From a checkpoint of a small image embedding model.
Data: trained on stained colorectal tissue patches (NCT-CRC-HE-100K), 149.5 epochs.
Rows from block 2 of a small image embedding model, named by matrix and row number. Rows with one number belong to one channel. Each number is 500 + 50 x the weight over its row's rms, rounded and kept within 0 to 999. All counts start at 0. Numbers have three digits each.
After each channel's rows are labels from the 100 images, of 14976, where the channel reaches its highest value: "strongest on" is what is common among them. Only what is clearly more common there than usual is listed. The data: stained colorectal tissue patches (NCT-CRC-HE-100K).
# convs0: first 3x3 conv (model.blocks.2.convs.0.weight, 128x128x3x3, each kernel summed), inputs 0-127
# convs1: second 3x3 conv (model.blocks.2.convs.1.weight, 128x128x3x3, transposed, each kernel summed), outputs 0-127

convs0.12:439563441507446476469473508505492491515511502435458562591409514484488486569457558537473493472503533490543617455634488540438493434547505547532444554545520554520353467522531566513480517497488554543525507514497539501389527487547570512504535477462579490553467592581441486498548487547368548596483574484508553522482511494479429417630525495510459455569492543531560487427498421522506552441553
convs1.12:598424563464603419458501536468573546504540490459499466456571448472470475521393634451530526516421485520550481444494488459527544486533510494506491509496514442545482559433552492498454610482456476429508484503546529492650442484596440507461531510485516508484504578484593503521497488443436397460419427583491500490457572565419508499496507545449448461496587526521553513598477557430435498539510
strongest on: tissue: smooth muscle

convs0.7:484406516462383505480453448526348492485505479548474461613467535492433463531508410544425474424484452419466512441538449500497511412491537469476478591520565527452517462480558468497537491523513506443515695479507503516531418504442513490516495570490491425511514477387501519494442500479503436366524415449516487475509488534524472494503631442488548498533522500497492503494414514418463462477453
convs1.7:553483491602547452509461543424512471542450405444406404507538544500564508445480495522516441539529416500562498501397418563527568535498476492446457463521484491500496493580481565434437483262551527509530471531516544524480525569533507511511538567482537509554392580498501482458454470506528538558514528496458518529515620491480451489478396494498494480524464555560438512453517455580533471489450
strongest on: tissue: smooth muscle

convs0.80:456421437535500523518508484529478525557521546513524421480481539527454393463509593515528549455549492621448438484360512479436459586473409450499496477523492471558540514589470588419488480486557504537462477462512513498472497494494487510530518508523622570510458541455432509496448554544541471466475421580501338578490441440561406489504428474470479478548464509421442579491483472491573488465423
convs1.80:454479579492490547502404553483502499418380493485493580595351536448506391529469370487496483562466460498449544527563581472512515479463511484496502420447482457467374507365521395499486511493425432557492518373492484524510548485544565541528534477504406480522494476462494472499501481445548570497468518488460590492430471495485499555534448500550470583496435509460483464443500513506552482490447
strongest on: tissue: cancer-associated stroma

convs0.121:525527491442566587499519460479515436550521496531492319483540601506526465517498616502458472518508548481480458474569467511402449498459514551492486586503467421518446472525518508623495488502507436494459467489453474527479481502512569471538500546498416474450442463482432546515473443504491504537509408493450555463491494491471367547460438462449480458596563510409572526501482564596496482359412
convs1.121:386521468569450425559501540434504528518567525480506483525500477522351494490498393482499532516467499470526535581511551540530437440545438633561465417477509505498493491481506468488499526491473499499574513590516605457479521469461531485435501472486491504521507446509551459500494535449548514463443490475520418513499402532505699444506546491534450511347505403437472521465488480524413487565542
strongest on: tissue: tumour epithelium

convs0.31:432449406489502462606506459475545480594479366458497479525598404467550469497514485510485565484529644526370504448556365504527533512445496496505485594480406499593544505488444450508441546468434497585508507469511508536513505527471534469501558484491535480525518415512478487527493472516450578521453501448464443459403515483477536517492486488463456547382507461400531564493457511453584460485453
convs1.31:554530446457417549456502450543469550520481490505587497489498394516485569523456558523505496432498489475488545433397628454486490512579470513488590494573503499509559473522543521444510357590486426388428515470564497502493470429538476545525457564442504461459514488535488510382452479408536467504539480514611445424460469536486467531505499508473570421504553532462540489532468500490356446544550
strongest on: tissue: tumour epithelium

convs0.65:522479551452435496490475513608511469438549494510455473501524548619516421456633506444613492500494530475435581459457528586430483514542487428514508439578532473496477409432502500493526472569457538393414549453468445490468512511476478441542455577486487474494569518542401548513409486557457558468529415491537490509501438511622444423539488430510492488488486428509424537502484485511479499461373
convs1.65:443519586499544435581455559450510483559417469513529458453533490464512504384427495551461620502524571438507498481554442492468456600513529610543498440433568527521603486435473529548533481450487511450498513609495632512497450478481568440507446492506516522538366467509461520445474463472392483491497551475567429499518518567448499509448528492476432541503419511444491510545403438502556481450512
strongest on: tissue: debris

convs0.8:589471536534531638515525424404578507515464549396445434511470540614493495568481559479513591471441437539457531565508495496518448437433484443587488585522578486506534535432536504527500570463512484442500509504499501428475528468466552508401564527444541517514422492537501463499510513475512477581478587415461519447494505405515446564374413579530386568480483507517528492481523477513479473525491
convs1.8:483514439542438383468540442555495496483435411536468594514479461700484492567515487556575555484500521547507478512539525467527485476499442469519479481446543547460506445468490363411513454500512479564537481491577437409483539441487514523550592535446508465475497513515487525501489459513488605431506473454458405487520543511503436501591552420496525366511554605505484455466534494476416499501504
strongest on: tissue: smooth muscle

convs0.62:492437516438391451525370429439437586511517502487443492529527490483490584486546540396503490543480534510459548499515432578583575432483548500430461513494401523503507518472491467498511513494467492461467423482516542530474531486492513475496369485512396521524420510457589478461440480328430500498545500543501554479470493505582486478497519477546520481516571453447337517492539557540493531419450
convs1.62:608538483437508662494549471490446534479528471509443458502482566543492458516495508511501640431437560574511568445499523514517516555502488355539562567586516503514491480481496611475480384564562485545473616522468405459465461455506488476355480497411490435525541478486420504408421512537499457511501488508517475464505483533468516463536491531532445527512526542546566486519445482467502571534493
strongest on: tissue: lymphocytes

convs0.22:463508466592519478494577489472583504501483486481544645507505534496440513529496486553527556557535474536628454397428456524469515547500553523568536392459481532501523500485509411492486473574553508510467325498488564500500558534482435486545578512513501515397516556497520406543449502566556476518502616551436569602551428468481525574489453586563515431558488484465501538504478524496477524526492
convs1.22:489551550500479528449534519473442490448539467432442401499556521507613575479633498461515491361435501536469475579447504489460426563553449426475502608431550566467496515453496506554475509483490453530506705475472519498522498514525369468457487525493487533539511491441551431575478449505579485541529384508473537534487567534576483515522550476498476601467534491477518498520502501474515472477467
strongest on: tissue: smooth muscle; tissue: cancer-associated stroma

convs0.5:482483490551428482347472516607483477466452496559440411447497408542426469436484504472513526511500452459408514428535403454462500456445520357498511478531477452513480374460387437559532455439517478462473503488561462503497475538484463441527481508501447372481492470532528490540491499509536503457521511513455517451539597510391494448426456527507505480438518416452433439524439526451503468405501
convs1.5:466475490421412349468508453440457428449427525492501519543462516561474558500420427551475481503491556540571536585463591482496495533593491526478490507609529454553464522542482494565515498504438502508493497547543504357511547445438470518458489465473443495560535488498519481488581492581445535508413463488471395579460399477531447525560537480487540543560530521468516485463579495500663470484545
strongest on: tissue: tumour epithelium

convs0.79:442482521492390489489527511454494433477487380494496556534588506558482594563493498365478489513494500441511447502492638517501580507522670503413480546458489462554568478507330518506520502500511512474502501510524503472561501516516512484520497505499509521543507473500587451494446498526519511531489517513500447475500516582557385579425462504483440495490470326545420525489543485514578500484473
convs1.79:536574545488653612417535402529498544431490465523445508519472501488496499544521496591412544493525511582508549526491336537491444522471409492533494416605479534397489511474591482468469545525472452531496552430494422561434521482455508502553553458514469411378527489470471500486495435542449444441472517517468503550534414476492514455499488489516557531449497521445520525532516489413443572456515
strongest on: tissue: smooth muscle

convs0.42:544501521531520543506642501503569543581479500549649700530580504488525515523451470456538538513562488561642487532501506559477444504503468560511541459506478545509528545498491557521473510557516477515492411514520502672486473495497523520500464493519500537504486493594536554550382485509447485525535570489488651562517520499450511456490507477516491414518495588531473498467533478494518526518558
convs1.42:458493471497553512476528474509497454476569465493382394506495547525552506443521490521535512522460456495454403400485439499457472454567468506470388650329483434508508406483528526494424591522592481525503621433398483490489509528480396443500573545523468503500479540514525464525473412520474548485567428503437538499524487494530531540572483459496479560509478515455515515488497554510480491383484
strongest on: tissue: smooth muscle

convs0.13:470468474471487494463495478577500549562490504480420415651556478571448474461520459495459472625566452466468385414472347478463483479509456490497553478481551544565460456484466518465494455504477492562500464482508467469427533532548476556384578512498506559401496521525458471482510557560495488447456515421539410522511581551458435471529543477506523455457506567500446497375481551557495468441414
convs1.13:390483452450458491509470524476471552558404525485670598494512498393520491492519489596498594471483566408439573489510550485593590426483513487494473446535440480534404565481541507588486553506470499526471471514507574514557509463445542490511529592551475403502491550414526450497506499426394427464488442425458486457494384493492465517525492475536524531468476519516526418558537544468475511486499
strongest on: tissue: debris

convs0.104:489464490587559493445497479557482462477480425501392428521541553526514536369455457510461541542537484556459538437541377570523477602510452518546501505517444480439433521512495659537488500478429461472516572521463522553538413508487541447513445511443529540543471556514521500545407433545404510475540489530443467513552571509570443519453511562529417543440477454490489427449427480453490547406424
convs1.104:480489569430490510436438533485581539495535567480580474465426513583452411504482516498561407525474435468506571435443545518480546510637481439504494484472502463558475508446486398570458472505487536493442406482501489506522486488488523538521387479502450487650527506495480501451523504451537489473520481497596503504450487508435558324532473520481573479564579498431541486501547527503506430593599
strongest on: tissue: smooth muscle

convs0.78:435590487434524509423491490690527510574470514467488505542511530534482476445469483513584594489485561481482518645500547570475468590521461486528494528543522555448445533526445464489552520506499558578503506518524468484556504505482536428509518470435465505510501502635470454503449489516447620536519534580522492644592467559492463421504532501522597471488514387531529450509575522502456512506500
convs1.78:449399358513514546497522487504420504445554512437434380502512539555481463485489471479434533579469481492444381453463506481483519509478539515505469401494498497459456477434492547500538529502533548546491542531426657446479426454512465553474514476583466455480485507376517563506477484527439469483511487569544549478606563519420540576491479519503422571512561554406519547571428543512432468494513
strongest on: tissue: cancer-associated stroma

convs0.83:485520455480491449529477440529516457458493548573509434488472437415421482489506450454447490510478511438438443490459501507605416432540560406465430394549543487460519456474575405434561478440527474521545517472458526509565482440497382644465397525506508417626553469488529526499398463518474448488490452544501451504469467496427447484569468539527449475522525622503497554462506500508448463497448
convs1.83:523491525592478460442515587461487554493463486491417572397426424521483485456566468489481435490523506394509548450625532531483564447427527493542542569522472521458518558527465533516474487439512480407588457480573451553447485600489527571472516494427461505385533514473458506561477622490485479494521500472495484532452559474559536520469494342512446533505551527589542470521445478530517504525378
strongest on: tissue: lymphocytes

convs0.1:478461527522474539473599519573542457524544419499432492480478544551468414507492290509496519474497487502535409499485456470527470467501514484513527471517488478545532504492452472527448427522491510485622538564485439500390529555507507521466613494479504609465539431437494448573569445557466543548440519517447522468489471549627444505541465500542616500551427500423525505432479469446465465481407
convs1.1:480466402497502535562418495495501633479465553552669517451479478478500491474447464464455418398557528435462535467487608502501476534554485521533532388491476583504454482448568539508517544539508496452488490429546509497627535499547426426635464455465474507500521552455497551435477533442493449500551518526529553534502523498425503472517527488453528524525490424431456457533561514553450470624545
strongest on: tissue: debris

convs0.34:528523537495510523434428464496511519492512351532402527487329524516463446470532507490446621501493487541491492486500522544476437442439412527478502443488503520532481482509419525352508443507500557480547550535582491484499484483528387513554547494490513443443525474466415371493503475535477579401497444528484382532464551470498452530499518507401462490440534382462486550487489459524486456492483
convs1.34:378412499489543483540509535526484476511413441481559404430467510464528506508450402508490480437532527565503403473559515335402506579526498486449412564559500480523471445450504502511463522477486506487400449505411419542473483511474504515504468469515487483490465515423506508403494395469445427479472508443468527522422478484564498500422432443499474443507507523409524483485570528446527453376424
strongest on: tissue: smooth muscle; tissue: normal colon mucosa

convs0.85:550582479469540417462533462554560569526552522509464523516504514555449470510540375452543503417384572502453598443586477471493502494528513510479592389387412462481494495497546459455487482455466518479524497458462515480514589533491527523498413495484476411443449425435483468533551503474578499489487507501515413467501499469481486439463492558482518472360484595513416512435507550535466424522374
convs1.85:503520465431504564458461481491477475577464482534526543530500418491452607476321533511389504486514484516458526590422418522469395510520495484521515489542509574452549496478476520452502555596522576420517432465505508540478549495465500506451614367506465431480481501521474551436434488508381509465483467562535630481510438514493425551523458435506452424495526495457472528533503544566447539483499
strongest on: tissue: smooth muscle

convs0.102:478646509487445598486508539577521554413474530473518533504467515520500541499494539513502468547455468465550493522476439614460563478523559406496507553474533517487435502478523455401556476537506467466483421478424409451559549476449508519456496540525552405454540443452515467482397467544503525410481534579492493502450535499633583489514384608514478454497546486431441455472615511531493456575492
convs1.102:451459430445477519478506493470510443576470499416447557530456390344483529471556505543535634304506507494467559493438534414464476540396516546483450543497448501528420497455468523509544570462495440490443459555498489491466525471526535570565458501478493496445439452523552466503590500482467392491497557547383497519508447480472506580466515499523479557511506511494543500467512461487612466475479
strongest on: tissue: normal colon mucosa

convs0.110:475465508445478510524435453396491534512522542490508497459301519479518539402501564476506528478404510481375537505525525462484519510478383458528502486494586496566373481563493500416500558500469465442561449517486583551535494421524478599481542546501487519537462469477442530403500458513386499453531413494487460441408466520539546495487505464503535495609542536492532475567434472473447460497454
convs1.110:536527452593520449440528437556560499452469477530495571551498436556482520601528547541467552409539528565624441527465530475497414505574518459459523510525530504422539488470489523490504450545510605515500619510482549493418537473376492514516516413450445425390490501562539465518488491510491455534482489587512470495480523464480412510414504470516496445415445481454479610473554400539506588524429
strongest on: tissue: normal colon mucosa

convs0.26:540495564489441534564384436520472443464519471467455492489447529607442538480500404484445470507540464504426501434529433455562543466526518399410549514475502462534492524398532382492468511473468508518510482496522443512481425489519461565504382524478516416472460467470540529443417501537484534425460519492483499481383468611515420586495547341529469494404511553401496515491488527472516502463517
convs1.26:480490514533469625583490538462500473521495503504491478461526419370571551478503520502517523444501487403561478451575517521457602500452486536508513407525473485428501509519478537552539493482510455487530542456461490548537506522583483390481499488503489567467475491423386537524482425353424518494542509493496472482572538436513430595483403519495517486517424481689538414521551525556495502503531
strongest on: tissue: debris

convs0.36:518445517541591426409522500516496538542433506473505522384479352454461459475502485516476599498489440450509451460472552504478524495501467451490447444486514531518496451397411463566537499601475544571441454490439497480469441498404495457459488554502440425430490433566486585652456416451503495488456422491476491508513470464383457498440409552556457450482501456499517466465444544520497546498464
convs1.36:440574527387473538472388489538538472376462541522545516448557495589431417496515457512489470539548485528460538513432475463504445559484476475460468566498583495583537524496531432418409430497527485489462475478578343491569499494451554529546468518580499474517500384529496485454501486524555480523529492471484468487423537477498520503601595506507456517487528504492426509524444495359519376520495
strongest on: tissue: debris

convs0.23:474446516507505572468477441550522528431505496447495580502523533533441484493392583541481458491466455453507444465449477446559512534492486454425528443586485488500527482484502500549577504464517462372443334416506528438503496476455458541496528528543461448472527491377468538415490481520470434450548423491457490491487468457409471511538494332525629430486509573435491524546538472490446557461470
convs1.23:535605628517437522540495567487500484448474508513429485454522377444533491460555449458438510463447555459560468538511427501561520439430461511503482592482529505465468460515529498562521434492479513590535507446555449492464495492501527493510440490537487520389458364462467374481486467472507425439518553478484500556513501530652541488516486505503423555488480541559539504505414551450476357563537
strongest on: tissue: cancer-associated stroma

convs0.51:477607491494484560490524557328515473580510407442581529541503521476525519505453385550428511494422498414521528552458370470498553457485534525449474528489521493449515460541579493448464440599448505399560499522494547492477477479408552425501537492501460481487472531540484501548441425509415549515487418449423435493519458468474504474547486525438489455500529511404485610498518473589447459452523
convs1.51:551616504421393484497452475553503518455482580505496521440557514519499446535535512512521518420481520529492447459451515440532375523404485403520510508491584513545566505537516611529507476512545508499478522513548416534563386329464509508476519517444500459465499369458519530506438563502503506521560478404488432449518469474467503483488499520398521478444604545518442504532377503465527481521519
strongest on: tissue: mucus

convs0.91:409534501500477506423460518496532495531487523486477475441417475450516472442471447470517590468488483439424596454476551521486493475462503493514490389505433518419495463431423364536534566466487503464507344495418501430459504495461500489460529574419418489550498643428545426454557507450540541497463473463513473498487526551559587488534461502531518376556513462498467404504539460488590479472465
convs1.91:636495505497467491512502513524520513464510524524429494492493565508513515452583513498466486512440580581458479551434415544516488495491441413498441667469492477501459537466573501504548496573497472497491526501520450427433442496496497489514505432569521473486587405481465614504491528519463452465512495524565468436587510533478486498470402474387406590427435530515505504406502408401480458484612
strongest on: tissue: normal colon mucosa

convs0.63:551489450500347516425514482429512482482449439496466464426460469563434420411448490561475529449403392538394576435525504516457483445540525522508506552520475500520531516519560491537532498477464483487455444515464464485493527584543384504486517556391481507361449537485519477503532554557481492357395434463508549495454517523512479444456486500523510485415531505489482380479505488496513449430546
convs1.63:581471399530525507543507517524525434616521543497520462476503485501576555503454522488423460510490553497492486535475483542509456508509522468483439487479531403454380558466396450466540513496608545485499487575515499451484417493542505481485465456440548483555434563480583574469620439485582502564498428434464469508506560506371361528452458545492527421603421479500461587481540516519549491484509
strongest on: tissue: adipose tissue

convs0.16:444658467426523453433520435536569509442573510385433535514482498564543550509457516513515446491523488441523501534496475535492469462564455455448516493554562509478434352543467475508495488474493480411540510325479494455511579578497493525442512535526514439525593461584542426522508506547513514560541568466500429494564517557574525433571502433462459474431501501523513503394502491517421518523504
convs1.16:394387454493517491559401625474488468538527498419586439481508452413476525438460479487453547571504475435466484523526509511474498551493603496560443442523528504574496521499510571526515554506541483501476497522529545477503469494507496500429432447510543520438427558329521490518483579468319490449499432521506441606497467550504417542491454545494451469533439533511442539526499518536511474496579
strongest on: tissue: debris

convs0.11:439565479431466520515504596571586499464569451531420483444466517505474481489601396568495555418509514488593486454475515482496486460555439500488562555469555511576505332513563404514462432613471368444525454499512489529427502545476454530463544558458496472470477461474500513467438512492478497554473534458483418506541493478558505473552533372497467553431478488426557556474420496485487517552529
convs1.11:495499521555540527531571447610484509704571560476521491499597566475535555485488513523513435499521432405524471510479512536481519457520458505527590492496589526467536606494593486427521495439517473467466591476500443501589514601513408500508526531451548492481521511578468548543585501476444540453575467449417406459575508465546510546485455517516570511471493499477413558564500499472557522460539
strongest on: tissue: adipose tissue

convs0.127:488465517537490451534490566455475493514530498535515414541486413514481464494465497435432514538536509486353559495502500512484487480493517471416455460434515438596424504487505319409505486430590482407471490516476531466415470511548471518479537569464473430544436488483497482413453535482536604464495449526453442430475428452503569492557424438481466421510500622486434507441469469487560538414535
convs1.127:570442479467466487517543428519500528576445473480461576468482507380425473519528436639504583421566443471517535523490500534559475413535496466600444545550450534345527536453532472534476571505522472582538539526558475443595501494471520411488487489409471540340515485521477538528601498446484454562434488503497494557498427445505493537507542528468475522437479474556472504433508508555546480487476
strongest on: tissue: normal colon mucosa

convs0.123:521449505455517481540531532500523423439576508490467382490504524403528528489471395533447478426452523386448525499535400495427481430477490453465449563511470485438463494490551562582488423478523480491489526503507499478513516511486516523544449536478449394401493499457567490459564430541469558492478416482562500521404456474506341491450395497552551383528526409498498435455452578504478537512452
convs1.123:514552493576475463556512520459524542451509573497433492418511463500294401473538468478525496600455515487577552452496550542522471481523460552488495508532539463542513432558465550498513483496426490517561488516519570441404452468413465481428490403509487549491483430492491524475512513519603504498501544479407493529481490537509620452500570455425441635420560504490507531534541520472505385540478
strongest on: tissue: cancer-associated stroma

convs0.44:514572467491517572469491552443502508474481410497495437474537507472479487579544483602548547486520466486587510403446522424487510593522565538445521478602462489505481503577566474474484462534449496528508463582536560476438510492554409543482569488481501496440460587457561455481445496548492456463406589498479456559584648471416569514478434517587455472471475558357522487481419459461499523492533
convs1.44:490493555458519364462501380517481420567466457471543511594483516440580642462488489501488524500510510457412506498450543506465477457437559588504358608474575516403474558432496479496508528509520487537467488484487468546562512512436504515553499498417519481499469498517461485541518468435508500478411377476503558469495489524470408590528481492514491497534532518555609472642487516449549531466489
strongest on: tissue: cancer-associated stroma

convs0.59:504399502437577456478538466465492592405437588455480444511507470448436557398544516498513502462439469487553489527538398552462496469464446548521522466648516444511400608508520511518526530438490432503501538461477489545553464523527486447504454524569537440479493516436437555555570475464480406395439436506524527512534538431392443443465472444501459534472504437493411563448577474456500538475487
convs1.59:414497536411519474480418596430494521466392465505611540481543411500490456467431512511461533564472470482475462425528597435493501541516469452468421539403461500434503438576516447558462559483556458496442446491578485458516525492383588499486495469495506489463456528404538444429506511505546533472458601471518498532476411585532419514527540527510415543421481519498455410496449493430517491477585
strongest on: tissue: debris

convs0.61:508528457475412465333515481597451421416498516512496493444513431512442485503483554470536539479525524491495526512505510459434484536527579525538466478459530387467532455460503459515535439522486561405481507501496510489581511578511481319496461539529464489494525518667484403484485454480542518514455501514489501480464524461460462518385562571544556466546524355436469513475484517584473500463500
convs1.61:552514493399550509475520377481480489471562465515465504539481557502563482539538483578501634475520537553555511553508431529495458497476452497437494543499499567465588463452476431481520319515482631522504603456468562568459469423504511463538531590499481450492462435442487570481444458528533399451499473563545447484523417439500491471529509543488425564522492579500494509492516469477516537370478
strongest on: tissue: normal colon mucosa

convs0.76:515563427500556549436487599438542461502467511470465412486471503526464456533471482449503411480466453536503556549466390463486485463576551503478498440482460493526581501575521406425513450552484588444424469512473532488479478484495581660434477451428453461471436501396587462553488514459502476510499477592500611499492526514475551486512496515487462369551505575459481474418503444435473423502434
convs1.76:517579514539438312480563445529475466508383449517523500547461558515524498484499488507517477490504551498502500656465557476475473455457541481498456551544429557508457516478539500509398495499533467533554491509481487454501455370477493470503465501463486496466602447516518511516576475531579545527435483498430494615428405434523423508485520512502487605521529489578535442505546503549607556610491
strongest on: tissue: tumour epithelium

convs0.125:497475509542492474391581664500568495524476444469627493574557466497464461465506357516540522512559502462456438529435500537562436455526467500412516521525537429452451497476494509503501538476376505567470564489528500471487544538482638509453445500447491448472539417512460481515526525559507486440532528510560432568478502501470489509480472474536431428508515429419588445450477611454431481531492
convs1.125:474520433407602534439540386531409498519495490460478482471466494468477536543439506512448455530486425483462409539476500481553577406526503537548561467582404488441511530492450450531536554559515529510528603471484621481501537550467422479505527493514492355532534494547420650477560478508416538428454488495499544519516488570561491504548505424530518421448493490481466391548502462505513529444523
strongest on: tissue: tumour epithelium

convs0.67:468495438538484517445529530469514484522473469406485561470589512491488497471530551552561486514538526547501586520510549515507513484510489404455481482455513541482481504572438342517487567593478436585570473511516489482531531489469502497383523487546528526546586513517546452543578553485500608632560536488486501534465484491527529595549665503544432469466535529508488484610610504478612533500498
convs1.67:495450527525504497567465521435441470499551493459472472464529489579542490458522633527460503462545466586365420398456441508462514543459571498498503558446482508502429416518453475528524541457531502438430510502386446494469476526491540535485461468514573470479517608390531497539537440429527489524411522479465393549501582486470508512447404513462494479508430481409525431578478566551498555386471
strongest on: tissue: smooth muscle

convs0.24:483618439359449432517495534495443465458493476472455555495473481510476495536532428525556550446431548416669498406433489524426568444503536448548502568516485486559476463456512432579497486531488487481515496582446467565424545444526478462477482487467434439471529473443434483509505491376474437471539537475471463493571520561604526416501465494454460458453521505377450548490517527512429527490486
convs1.24:544451473461507564501609470523474504604631481429412467467500509485509518391489534549534493497480465484393507457518478535502518509490461526482471544492529520483514597517471559429421453480572525437457527567472381447692402499514420553503523594360536472457480497550502510508575524446573519530476463523484464495452476512450485521529482500491530549567467521522422532508494540488584543487517
strongest on: tissue: tumour epithelium; tissue: normal colon mucosa

convs0.113:481447533450465496484577489510487553485551521460476539472489466481416510497491452562518520461428474509500573463433351390552504479527560493395531557522497508508566476463476436472483418598456462505421532503422468540392431527528578540499486527469473479501499462425565484498413536597452446382445404487532624487511498529555475524516465504493557408457499533520454436397433523446527517506504
convs1.113:508472512542462516570530503513400464590497513516535380460551544484664489543475517534456465546499507434528476520494544532514521450582415537447514489537552479495504506536393503467492524402516463479452510474491543491597440549506502476502578649466576540565391472507499488534551487398558508527510539479551396523490501447493543490461469525494500411491541457516427528416471447647467472485477
strongest on: tissue: debris

convs0.66:495531488469524532475478500457495489530549509500479359487437471540483382573498509481461488489431523550515615613472496406510456446533484454485425518549579485532467429532500594555498404495479444453592627573487490491525509411500592556488501495549483470505492494486427519481470564478504370512505543563519419477571360413475463498473487514504467578527505538533431539521557470460508445514532
convs1.66:577507317478514553462550474472505476376460471438464491545485577508499467521480492551536493587472530529541436453481414674493519432482499459527509377484446446454490447520474545493519443510459481598509526591529632520483527486481429492525517542541458535375535486580540482531516515493469515501505463540550545442511505498443423420474520513522510508444537531399479470463532480485500464563457
strongest on: tissue: normal colon mucosa; tissue: mucus

convs0.41:502514443475461460604467500513567404472587495513393475479541411533473492562403520600405490448494520524443464492428457533445423533652418473432548511522497490553509470503429438470511477431518514390471522492497481453441443549523463481464528551541485423482503520556418464520466457523459539506508435533446520500462570544534532506543463437452531455530480505446440411424384490509479491409554
convs1.41:456479566502459384532404562480516506577453533531517438434499496469507486458512517505517516460561571468542498528564558554469563510447542559520488486483475472560553508467572490579440496460370428501542542542531554546619517529532580471525472486513510505476517587505510528503503472368542416479502540511541510586524486593553578492452522576443462515535331478570443541489502405422505503460532
strongest on: tissue: debris

convs0.115:424532469523516435526510487504490463511524470446474472482438500489580451478470556520575493490514548563540552432434532505460423605516314516489505522536495512515495487568484652483496382517524482492454572471489434519444461494543491578516516601461459515492481492491506416458487553536470383535446561514518441470525472462458470459473400472393433574573487517567478611456469533526565458509483
convs1.115:401442400530493516455438441487529494541458480388486503514486555527427480509510382486431503522418500503470498441548559542444495370463531498607450429501417435469453463448541469476468614458445473525509489519471618462460514516479424468479503465534420507479496513516481586510520480451524534469504386543547575472400425500529479536525511431523577438479492410498417406513540529533476535487499
strongest on: tissue: tumour epithelium

convs0.20:398490434482453495516538476494463498557464448570432483517456508509426575553417511528581538568465481489660518632388511494493513496382605589340517573535489476482577503442545508486509479515500561457455544417529462528430536443529476518496475485465529514501589529555512507579502485432500478557503448488504531507474451482509475469522468455503616500518429522522441436525488530483480445463537
convs1.20:531469454503485441462514474553500473534460536488462505450451548588581470452595493541468448451500545495473514473446405348396496529402444465614509508346512455541511417559456584440529463449569538528488532486503474625471434517449529442494545526446495441531565540526499577488466515534542491483499501421491534447519551495521479442503559559584548504550481578511468534530467481509517502438401
strongest on: tissue: lymphocytes

convs0.97:477602481418551474431529514550474406424471462504441354533478492490458481529442497494504489506484574510462597477559526459451465506493492521528467485547518414517498475468408466405510560481445578445456480485512514509490564545534470488494505490512501422419513539480458503568534451478443583500520456437480478507448504619580507491522597491477633432607499373582459446489524565557504459480566
convs1.97:515463515524475506528452551414507528424523579492525442464488496464480553447541437430523532553551593458485413513458416571546452527536505482483537547419449469488509563524509504490509479596485486540471638502483468460442448387488578526467465501524493583631464414439510520481463590455585416520482473491475457482569519503459594459470333497488404542459421495511553485482497491503453502504531
strongest on: tissue: normal colon mucosa

convs0.90:527467507507467508489554407677469462500521480476479481519424477542410522511496434544583491488506501482460539446505295479495481478508569491389530522497494502511551510465531406509508416487510526506493474494482509433486464585552469502552495534500531440462523465466500542473459514531480546387499376533496558442495505570496427524544510464537565514482494487493560366465451516352449469455510
convs1.90:452566490524571461528374513380544514432495534499506546463473494489498512474552552500480490508533458500507517518443493468507516553490487536527468414420500500556480535531501578546382548484499433528507493506516416441550491479566460488465448470502501564503454512480523416498540494343564471558548572448460334496523500532424512475358471621425412453606472507489453544466490474510534500504504
strongest on: tissue: debris

convs0.9:460436519498489434438504476412418406482520478504484458502478444518483550421464614546459508505499534429540463452417613505578559515521552444374464553477499429482550489503550558498550561510509463443488530410508518518515456470503515485488449505564501352383463452467417476521400404486461459502527445469465548479497430390427471477461474462470485495527488542516566411516493457449489547437503
convs1.9:487561454535527427520517517513580517440505544593503563425430448610348537476553507383606450494569450478531539479492510417507485479478493530578501484524558515494469528516581498449431383425474452433503505533543527509465524529557435438504482483462498496525523508515473403493502526509588494500533562384499460495458640558421560492499505483482498476431500465535439539477508516481460408564560
strongest on: tissue: lymphocytes